Rows from block 3 of the fusion encoder of a small model that answers yes/no questions on an image's attributes, named by matrix and row number. Rows with one number belong to one neuron. Each number is 50 + 10 x the weight over its row's rms, rounded and kept within 0 to 99. All counts start at 0.
After each neuron's rows are labels from the 100 texts, of 14976, where the neuron reaches its highest value: "fires on" is the input token at the peak. Only what is clearly more common there than usual is listed. The data: aerial photos of the United States (SatlasPretrain). In brackets: how many of the 100.
# fc1: MLP up (fusion_encoder.blocks.3.mlp.fc1.weight, 1536x256), inputs 52-103
# fc2: MLP down (fusion_encoder.blocks.3.mlp.fc2.weight, 256x1536, transposed), outputs 52-103

fc1.442:50 71 48 52 45 51 70 48 54 51 36 55 72 50 40 35 49 48 51 50 46 52 54 39 42 67 35 51 44 44 54 41 48 53 53 50 40 51 50 50 63 58 46 50 41 52 60 45 46 61 42 55
fc2.442:54 51 40 42 65 66 51 53 41 34 45 47 48 48 72 63 22 46 58 53 76 71 46 62 51 50 46 37 49 57 52 57 44 56 51 51 52 45 53 49 27 46 58 43 48 47 40 36 33 48 30 52
fires on: "park" (100)

fc1.610:36 66 50 51 45 56 44 51 53 43 36 58 52 33 50 46 47 50 57 55 27 53 52 40 52 45 37 50 46 49 50 75 50 43 50 55 53 48 39 50 41 48 47 56 54 69 49 53 50 52 50 35
fc2.610:70 44 64 49 57 42 48 41 67 44 56 54 40 44 55 51 55 48 43 48 55 60 57 69 57 77 50 35 57 50 64 53 50 61 49 46 53 61 68 63 52 33 57 42 36 59 51 47 73 48 41 38
fires on: "crop field" (100)

fc1.638:51 48 40 84 47 50 23 48 56 59 28 56 48 27 45 45 65 36 68 60 62 20 58 67 49 60 37 48 47 58 28 63 52 60 49 73 38 50 55 29 50 50 51 50 44 45 59 51 48 43 54 58
fc2.638:40 57 49 50 50 63 48 46 58 35 50 50 49 68 42 51 48 52 48 64 30 55 50 49 49 50 50 39 60 42 50 52 51 50 54 54 47 50 53 53 47 53 50 65 37 49 29 45 51 49 34 50
fires on: "road" (90)

fc1.512:63 53 56 50 50 70 45 71 60 64 49 56 34 49 46 38 43 60 39 48 50 48 49 58 52 49 50 50 48 60 48 22 05 49 53 49 50 38 52 47 44 51 52 48 69 57 48 45 74 36 50 50
fc2.512:51 37 61 59 66 50 45 55 50 56 61 61 43 50 50 54 59 52 64 40 50 49 48 50 50 53 32 48 48 41 50 54 51 44 49 50 48 55 50 55 71 45 41 48 47 49 55 72 31 39 54 57
fires on: "crop field" (73)

fc1.427:49 50 48 44 38 60 49 51 50 53 49 52 58 28 49 54 35 50 57 60 61 52 61 19 50 29 48 44 63 44 66 70 44 51 49 79 69 66 50 42 51 51 18 31 52 47 64 49 45 49 45 54
fc2.427:63 55 49 32 37 54 35 46 46 50 59 60 41 56 53 51 44 48 33 48 50 29 43 67 68 42 52 55 50 51 37 23 58 50 49 43 43 41 25 42 68 60 72 59 49 48 42 69 46 58 32 67
fires on: "park" (100)

fc1.259:46 46 51 60 52 72 45 44 49 51 52 48 53 78 48 45 54 49 71 49 33 49 55 52 32 48 50 38 48 93 51 45 54 49 53 53 56 48 52 57 30 36 39 58 53 44 67 50 41 60 59 53
fc2.259:50 48 46 52 51 63 53 51 59 63 48 60 39 46 55 57 51 50 29 50 41 55 44 49 48 49 62 50 54 37 50 52 36 51 63 55 38 67 51 49 14 51 33 40 63 59 53 52 59 51 41 59
fires on: "crop field" (36)

fc1.479:45 62 54 55 44 52 52 53 50 50 37 60 56 32 43 47 36 82 55 41 50 58 50 35 71 50 50 61 51 50 51 50 51 50 51 65 52 41 46 48 52 65 47 51 76 46 67 63 49 46 50 46
fc2.479:57 70 30 50 25 56 56 56 33 52 53 40 51 63 52 42 56 40 57 35 47 48 44 59 45 44 52 54 54 42 38 50 22 57 50 56 57 55 46 41 45 49 50 57 32 60 36 53 36 50 47 42
fires on: "railway" (58)

fc1.89:40 56 58 48 59 63 59 50 73 51 59 51 51 49 67 65 64 49 43 59 56 48 36 52 51 50 68 50 47 52 49 43 55 47 48 50 46 57 41 49 51 46 49 63 51 48 49 49 45 41 52 49
fc2.89:51 60 42 42 44 56 40 42 25 44 51 42 44 53 50 25 71 59 56 61 44 47 61 51 22 56 38 47 64 55 56 33 45 54 41 54 78 61 54 22 50 56 61 46 52 55 65 49 46 63 47 45
fires on: "railway" (85)

fc1.222:46 41 54 55 50 61 45 50 58 48 51 45 55 62 62 69 65 69 48 55 49 45 65 29 69 47 47 64 48 28 65 50 52 44 50 54 48 55 36 50 56 50 40 48 33 57 55 45 47 52 32 48
fc2.222:68 70 49 49 37 61 50 52 52 49 70 50 56 56 47 36 49 51 42 34 69 52 49 54 46 50 55 51 53 46 36 50 41 44 50 50 49 52 36 64 52 57 57 71 72 47 54 50 49 49 50 66
fires on: "park" (100)

fc1.539:27 52 47 49 52 50 55 67 61 45 52 51 39 03 50 52 49 70 52 60 50 64 49 49 46 50 35 50 49 49 41 58 46 50 49 49 50 51 54 55 50 44 47 72 50 49 51 69 52 53 48 53
fc2.539:50 50 50 50 50 50 50 50 62 52 49 50 50 50 42 50 50 50 50 50 50 05 50 50 50 50 50 50 55 64 50 50 50 34 93 50 50 50 50 50 50 50 75 28 50 50 50 66 47 50 43 50
fires on: "building" (98)

fc1.565:46 49 63 42 60 46 45 52 47 50 44 44 55 45 58 60 49 33 30 50 40 50 48 27 53 50 50 64 41 46 53 42 40 52 45 50 49 49 43 43 54 53 51 52 67 55 42 53 57 28 51 49
fc2.565:52 47 37 71 38 52 47 47 71 46 49 50 47 51 70 55 62 56 37 51 49 73 52 70 50 67 49 51 50 47 48 49 49 49 63 47 33 66 52 81 52 55 54 48 60 67 73 52 45 57 50 50
fires on: "crop field" (100)

fc1.374:41 40 34 51 51 50 50 56 67 52 24 45 51 54 55 53 40 50 31 61 50 57 57 53 63 62 42 59 87 55 52 53 44 46 52 44 71 50 42 23 50 50 47 38 55 23 51 47 46 60 57 52
fc2.374:67 56 48 49 41 36 42 41 40 26 58 53 48 51 38 47 32 32 36 43 47 51 44 35 48 38 53 21 81 43 65 45 51 62 35 48 46 56 51 52 40 48 53 55 50 50 54 49 34 48 60 64
fires on: "building" (95)

fc1.338:60 43 45 55 48 51 26 40 60 58 69 28 53 63 65 52 59 48 48 47 50 37 61 36 89 53 51 47 53 50 33 44 42 51 45 52 64 56 49 50 56 51 22 50 49 59 41 54 42 54 57 63
fc2.338:40 44 41 48 48 58 54 48 51 35 45 62 60 46 47 60 46 54 62 49 34 51 60 50 24 50 46 49 61 41 51 49 57 48 50 61 44 51 43 45 54 69 28 52 57 57 55 59 45 59 31 31
fires on: "railway" (55); "crop field" (44)

fc1.228:56 54 55 40 44 32 36 48 52 55 46 45 25 54 75 42 32 49 42 52 47 55 45 27 33 49 47 67 57 44 52 27 41 51 27 38 40 51 44 51 44 57 47 41 57 41 40 57 88 42 56 49
fc2.228:49 46 46 63 50 26 49 35 49 52 49 69 50 60 48 54 52 51 58 78 46 66 55 58 52 68 45 53 48 69 56 42 41 50 58 49 26 52 51 47 59 61 58 29 58 48 62 53 44 24 27 54
fires on: "crop field" (95)

fc1.595:48 58 46 41 53 52 53 40 54 67 44 37 39 44 49 67 50 66 47 55 45 50 48 38 53 52 40 35 36 42 62 45 49 50 50 51 46 57 36 48 49 61 50 42 47 41 99 49 34 43 62 69
fc2.595:45 42 50 42 46 65 46 50 59 42 61 43 61 40 63 55 44 34 54 50 49 53 43 68 51 39 48 53 47 53 49 66 54 33 44 62 40 53 73 47 62 46 41 50 42 54 33 48 39 47 31 31
fires on: "river" (93)

fc1.534:28 65 75 49 44 45 51 50 60 47 55 38 37 52 64 68 56 49 49 54 35 39 50 47 57 50 55 64 44 52 52 49 68 51 40 51 55 51 46 69 45 39 32 52 48 52 45 55 37 51 17 50
fc2.534:55 43 49 52 49 66 58 46 56 54 50 69 50 57 40 46 50 45 48 61 57 49 33 59 43 48 51 50 37 50 40 59 48 42 47 40 47 42 24 33 44 54 52 53 65 43 59 59 50 69 60 64
fires on: "park" (100)

fc1.199:50 32 54 47 49 50 83 46 54 53 63 50 65 36 47 57 49 48 54 45 49 74 52 44 49 50 42 35 69 45 47 54 49 46 50 51 50 59 59 45 81 50 38 51 62 45 38 53 59 37 62 51
fc2.199:46 60 54 52 67 61 45 44 52 63 48 42 51 57 67 55 37 43 36 56 39 43 50 44 54 48 48 32 39 57 50 35 46 79 35 52 55 42 50 52 62 56 50 50 27 42 52 39 43 39 53 45
fires on: "crop field" (62); "railway" (38)

fc1.331:50 46 62 56 49 51 34 49 55 48 68 49 29 48 46 49 66 54 50 55 52 50 47 54 51 39 55 30 50 64 51 50 47 50 51 50 46 56 56 51 68 67 39 32 40 45 53 47 41 54 50 63
fc2.331:49 58 22 41 48 41 33 43 47 40 33 41 60 52 50 34 53 51 48 70 43 55 55 50 62 66 36 43 53 31 61 46 68 32 49 52 71 52 44 64 55 61 69 47 53 48 50 48 50 68 57 56
fires on: "railway" (90)

fc1.349:51 37 71 54 39 49 36 51 25 49 54 52 50 48 59 41 32 65 47 58 41 69 55 67 48 42 42 65 50 38 54 53 47 60 50 42 31 48 64 32 38 50 55 58 48 55 55 45 50 36 55 38
fc2.349:56 54 58 44 64 44 51 48 64 17 51 37 56 48 48 51 33 51 41 46 29 51 57 54 38 53 49 48 46 50 58 42 50 46 58 47 45 39 42 47 53 41 54 60 29 50 67 45 41 63 46 51
fires on: "parking lot" (100)

fc1.460:60 57 36 60 48 60 23 55 45 50 53 80 30 51 58 44 82 51 51 50 49 51 55 63 27 49 48 49 60 49 45 34 40 50 46 56 49 51 48 51 50 63 52 59 40 60 72 51 60 49 45 49
fc2.460:66 51 52 43 57 34 86 50 46 53 51 63 79 65 50 48 50 49 48 51 66 53 52 48 50 62 57 53 53 54 41 50 49 56 42 42 49 34 58 50 56 44 47 49 52 57 46 55 61 54 24 50
fires on: "river" (59)

fc1.432:54 51 50 50 65 57 73 48 38 61 52 49 40 33 50 59 42 49 51 53 43 56 54 50 52 52 50 50 54 72 51 47 51 44 52 34 58 43 73 44 52 49 50 53 26 60 45 67 66 49 50 60
fc2.432:54 42 59 32 35 32 42 35 56 42 52 53 37 50 59 39 48 47 50 39 52 57 52 49 41 25 66 50 50 43 55 47 25 40 55 44 45 53 49 49 43 47 56 49 51 55 53 51 56 54 45 48
fires on: "park" (100)

fc1.482:44 44 60 91 54 49 61 48 49 50 76 50 49 43 58 50 49 55 54 49 47 42 43 26 17 46 61 51 36 55 51 44 50 49 50 51 48 52 61 67 53 62 52 52 51 47 42 53 57 53 51 56
fc2.482:50 45 50 52 50 50 50 53 39 50 32 76 50 50 33 50 35 50 50 51 50 50 55 32 57 42 51 34 50 50 43 50 50 50 86 46 50 45 46 44 49 50 50 37 37 48 50 28 50 67 50 50
fires on: "crop field" (54); "river" (29)

fc1.180:60 48 53 46 48 39 27 52 50 50 64 47 40 46 46 48 53 54 54 50 34 76 48 39 57 47 53 57 37 51 65 51 55 45 58 46 54 42 57 50 30 52 42 66 52 50 48 49 61 45 38 47
fc2.180:54 51 46 44 51 50 68 56 58 50 45 58 53 63 48 58 50 31 44 09 51 44 48 50 34 42 47 07 49 56 50 65 54 50 58 55 50 48 47 49 57 50 62 50 50 51 50 59 50 60 35 49
fires on: "parking lot" (100)

fc1.694:59 47 48 51 64 87 50 54 62 49 42 67 47 41 36 51 50 48 46 50 52 40 54 48 60 50 52 50 53 60 51 57 57 66 49 47 42 51 47 51 40 40 49 56 51 49 48 43 54 53 82 54
fc2.694:50 50 47 43 50 50 22 50 50 50 40 50 50 66 50 64 43 50 50 50 49 60 50 59 52 50 50 18 50 50 50 55 48 50 50 50 51 50 50 50 72 50 50 50 50 50 50 50 50 50 50 49
fires on: "railway" (95)

fc1.254:51 45 66 41 48 51 54 48 57 45 50 49 45 50 53 49 36 51 44 70 44 49 54 58 39 52 48 51 40 56 52 51 59 50 57 45 53 54 69 23 69 50 53 42 46 50 46 49 23 64 43 40
fc2.254:53 50 51 51 77 49 42 50 51 47 39 49 46 52 49 43 53 49 33 51 58 50 50 50 76 57 59 45 52 50 56 47 50 62 36 46 44 34 52 51 58 32 40 42 80 45 42 24 49 19 53 28
fires on: "park" (92)

fc1.385:53 44 50 34 52 49 47 52 63 48 53 54 53 50 54 50 49 41 53 50 64 32 50 48 39 48 50 67 51 50 55 74 42 50 48 49 60 50 35 45 40 49 34 55 27 42 53 42 62 57 38 55
fc2.385:42 50 52 50 50 47 52 55 59 49 46 54 30 34 51 50 53 52 50 56 54 42 50 42 50 49 71 54 63 57 58 47 51 50 52 45 49 56 50 61 58 41 59 51 63 76 55 40 46 43 72 50
fires on: "crop field" (92)

fc1.267:45 48 66 61 55 52 46 55 55 47 66 50 51 88 47 52 54 61 51 59 43 51 53 52 39 55 68 55 40 46 48 49 49 55 56 48 58 43 45 61 45 48 41 48 33 56 53 49 49 64 35 56
fc2.267:44 50 47 60 50 47 38 73 49 49 27 49 44 50 50 50 50 43 51 47 49 52 84 58 51 57 67 47 72 51 74 44 35 50 62 50 56 48 51 78 50 43 52 61 42 37 53 49 51 53 52 50
fires on: "park" (90)

fc1.115:52 48 66 40 71 49 39 47 53 52 58 65 81 37 58 70 48 57 42 53 43 28 34 54 29 49 55 55 50 54 72 58 55 47 48 46 65 51 66 55 48 59 37 47 57 61 58 32 48 44 49 51
fc2.115:50 48 52 50 50 54 53 48 49 47 50 50 47 49 99 54 46 51 86 59 53 53 48 50 47 50 52 50 54 52 59 47 53 35 50 50 49 48 80 31 48 45 50 52 37 50 52 53 50 48 70 52
fires on: "railway" (98)

fc1.39:52 25 55 55 53 57 59 50 53 61 62 48 41 50 53 48 78 43 60 50 48 45 50 51 46 50 48 53 49 65 60 51 52 41 50 55 55 53 51 68 60 48 46 45 50 63 50 47 52 50 57 39
fc2.39:67 76 49 52 55 48 55 62 33 51 49 65 44 43 29 45 46 50 31 45 50 36 47 71 74 29 48 52 49 60 42 36 31 28 46 46 39 49 48 58 44 60 50 48 54 52 54 58 39 50 53 57
fires on: "crop field" (68); "river" (31)

fc1.99:60 60 53 55 47 51 50 43 42 51 73 48 42 47 42 47 54 41 40 50 50 48 54 53 51 42 45 32 48 69 48 60 41 29 47 56 83 57 35 65 52 46 51 50 42 56 85 47 55 50 38 48
fc2.99:48 52 58 55 57 50 50 67 43 50 65 61 54 63 61 38 48 47 65 53 71 67 50 45 42 50 50 48 56 51 50 52 46 57 46 50 45 50 48 34 61 38 54 60 52 32 43 56 49 48 57 48
fires on: "river" (62); "park" (38)

fc1.484:52 46 27 41 33 51 69 46 38 51 55 51 46 41 52 45 47 52 47 49 41 64 69 46 73 52 56 55 57 49 53 47 61 50 73 36 36 51 51 57 50 50 74 40 33 50 65 49 40 09 51 50
fc2.484:41 41 59 35 65 71 42 55 53 50 35 47 54 53 43 44 56 60 45 46 61 29 18 46 42 50 48 52 61 48 41 63 49 56 48 55 50 48 52 36 58 56 49 54 49 52 45 51 48 62 57 51
fires on: "river" (99)

fc1.255:46 50 68 41 52 59 70 51 30 49 39 67 67 45 59 43 36 56 51 56 56 41 45 49 59 56 42 61 49 46 58 34 51 48 40 51 57 46 53 73 45 55 53 54 50 54 55 57 50 51 27 48
fc2.255:48 50 50 50 34 49 51 45 51 52 53 48 45 52 56 69 46 50 50 51 47 48 57 51 61 57 50 47 45 50 54 50 50 50 50 65 50 53 44 38 42 46 51 50 50 45 56 48 44 50 50 31
fires on: "river" (66); "park" (34)

fc1.84:44 44 48 36 27 54 61 35 47 52 43 52 54 44 63 33 58 50 50 60 41 31 36 38 50 50 47 55 50 50 56 50 49 46 49 50 47 80 61 40 49 56 52 45 56 56 50 52 49 28 51 51
fc2.84:46 50 48 48 49 51 47 41 61 59 53 44 51 42 51 40 53 44 53 56 47 46 49 49 49 53 44 57 60 53 50 54 49 54 45 50 51 55 29 51 25 47 45 52 55 51 53 97 53 54 63 39
fires on: "park" (100)

fc1.487:62 51 37 50 44 50 43 60 56 41 48 49 52 37 68 37 55 35 53 72 46 56 44 48 39 56 53 28 60 52 40 45 49 50 42 66 32 50 46 39 50 59 51 48 63 12 51 51 43 72 43 54
fc2.487:45 44 48 44 50 43 55 51 55 47 46 43 61 50 49 58 42 32 60 48 44 40 12 39 57 49 55 76 51 52 49 46 52 66 40 33 50 51 67 48 50 56 73 53 61 64 30 47 50 61 45 51
fires on: "crop field" (56); "railway" (41)

fc1.1:50 46 67 41 38 44 68 58 56 49 69 51 52 50 38 42 61 50 50 46 49 61 50 36 49 53 51 54 53 47 25 51 45 50 45 51 53 60 50 43 46 50 51 56 50 68 44 55 68 41 50 11
fc2.1:43 69 50 59 50 38 61 45 41 50 36 46 23 49 47 56 48 40 50 65 43 50 57 63 35 47 50 50 50 50 40 59 41 59 52 46 45 32 44 61 59 55 50 50 47 50 76 37 52 50 50 56
fires on: "railway" (87)

fc1.671:58 45 41 60 49 57 50 47 50 43 45 48 41 40 49 68 48 50 52 49 54 48 47 50 61 42 50 48 50 55 47 54 51 51 52 51 57 55 61 56 52 57 41 45 54 74 38 32 65 52 43 59
fc2.671:60 51 59 47 54 39 54 54 42 50 55 55 56 48 52 40 44 52 54 60 50 50 58 45 52 67 54 45 57 44 46 63 52 50 50 51 44 49 49 63 48 30 59 32 56 28 73 66 33 41 59 32
fires on: "crop field" (100)

fc1.657:22 48 51 59 39 56 50 63 45 51 48 47 43 63 58 38 59 47 59 43 49 48 56 44 39 45 52 49 29 67 68 39 42 50 51 47 40 44 52 50 53 48 34 47 54 50 68 50 51 32 52 23
fc2.657:45 59 41 36 45 43 51 21 56 60 40 35 53 44 50 52 56 49 46 49 50 48 49 49 24 49 50 49 48 45 38 32 52 49 40 53 37 62 75 41 50 51 73 46 50 48 50 51 52 50 48 43
fires on: "road" (59); "building" (41)

fc1.443:55 37 38 51 45 45 44 61 65 58 56 37 57 38 42 52 39 48 50 52 64 57 50 53 53 48 43 44 60 42 54 77 49 48 43 92 46 50 51 35 55 51 58 54 53 48 40 47 45 47 37 57
fc2.443:34 57 47 46 41 42 69 45 35 43 50 62 52 55 51 45 52 45 65 42 40 35 51 46 49 55 52 43 42 51 44 48 44 53 54 52 50 54 49 60 49 53 56 50 36 52 43 51 36 53 47 38
fires on: "crop field" (56); "park" (44)

fc1.556:49 48 46 44 55 52 53 47 99 32 53 64 54 48 41 44 61 45 40 54 48 55 59 48 36 57 67 53 49 51 50 64 56 48 53 51 15 50 53 49 49 53 51 52 46 59 49 48 55 29 40 67
fc2.556:52 43 47 41 50 61 53 34 40 41 49 47 54 62 55 25 63 51 52 52 52 42 51 51 48 61 36 46 54 57 48 53 39 60 29 54 43 70 58 43 43 49 58 31 51 43 49 55 50 42 58 49
fires on: "building" (100)

fc1.629:50 58 40 51 51 53 50 55 41 52 53 44 27 35 54 64 45 34 50 58 53 44 58 46 34 57 46 51 69 51 50 61 52 50 48 40 56 52 48 59 49 52 39 22 73 67 61 44 51 36 48 38
fc2.629:51 47 56 45 55 57 48 43 56 58 53 55 51 38 51 50 54 43 48 56 52 42 54 55 55 51 54 29 50 50 46 49 49 49 41 50 57 60 46 58 44 50 51 54 48 49 17 53 56 46 23 65
fires on: "crop field" (65); "park" (35)

fc1.108:48 55 41 55 51 46 40 30 54 52 32 47 49 45 36 95 75 17 49 47 42 44 53 52 46 59 47 48 59 42 53 56 35 56 43 50 54 86 48 42 52 14 37 52 47 47 52 50 43 47 58 21
fc2.108:80 49 00 51 50 50 50 50 50 50 49 50 50 50 50 50 50 50 50 50 51 51 50 46 80 49 55 50 50 50 09 50 51 50 51 53 50 50 50 50 50 51 51 50 50 51 50 50 50 49 50 50
fires on: "building" (100)

fc1.37:45 55 31 33 58 37 60 48 48 48 49 50 50 10 50 61 58 47 35 30 38 54 54 50 58 41 40 56 68 40 49 40 46 51 43 57 48 49 47 23 51 47 78 51 34 50 48 48 44 55 73 48
fc2.37:37 40 49 37 45 24 50 32 56 62 53 54 49 69 41 42 51 46 66 58 46 51 30 36 51 44 50 44 46 52 43 49 50 48 69 36 54 53 52 59 32 59 22 50 46 64 50 52 57 39 73 49
fires on: "railway" (55); "river" (43)

fc1.166:52 40 56 66 51 54 69 50 46 45 35 53 46 52 54 48 47 38 51 53 68 56 51 46 49 40 44 33 99 33 41 80 50 60 52 49 47 51 51 61 61 53 62 53 54 35 64 50 53 60 46 51
fc2.166:53 53 49 50 52 47 48 50 39 53 48 27 54 49 50 53 64 48 46 51 52 50 49 47 45 50 18 50 42 50 49 49 48 40 50 49 50 43 50 55 54 50 24 42 52 50 46 47 49 48 50 43
fires on: "road" (100)

fc1.515:47 66 21 46 48 50 71 58 49 58 49 47 57 49 49 49 47 66 48 47 53 49 61 81 34 51 50 47 32 50 45 51 44 48 48 23 51 50 63 59 50 50 36 74 54 43 46 45 42 52 49 49
fc2.515:48 67 57 52 50 52 44 47 34 38 30 42 31 50 45 52 50 45 51 48 47 50 53 38 55 46 50 42 80 58 45 77 50 62 72 43 52 46 91 51 51 50 49 49 51 52 54 67 49 50 54 56
fires on: "railway" (97)

fc1.674:46 50 51 48 50 41 56 51 43 59 50 48 54 43 54 45 48 48 44 44 46 49 49 57 52 50 48 50 54 22 50 51 51 50 55 45 46 43 27 50 55 51 57 15 47 49 49 54 48 72 48 52
fc2.674:50 50 50 77 50 49 11 50 51 51 50 50 41 50 50 50 51 50 50 50 49 50 49 51 51 50 50 49 50 51 50 49 49 78 50 50 51 50 49 62 41 50 50 49 50 51 50 51 52 50 50 50
fires on: "crop field" (81)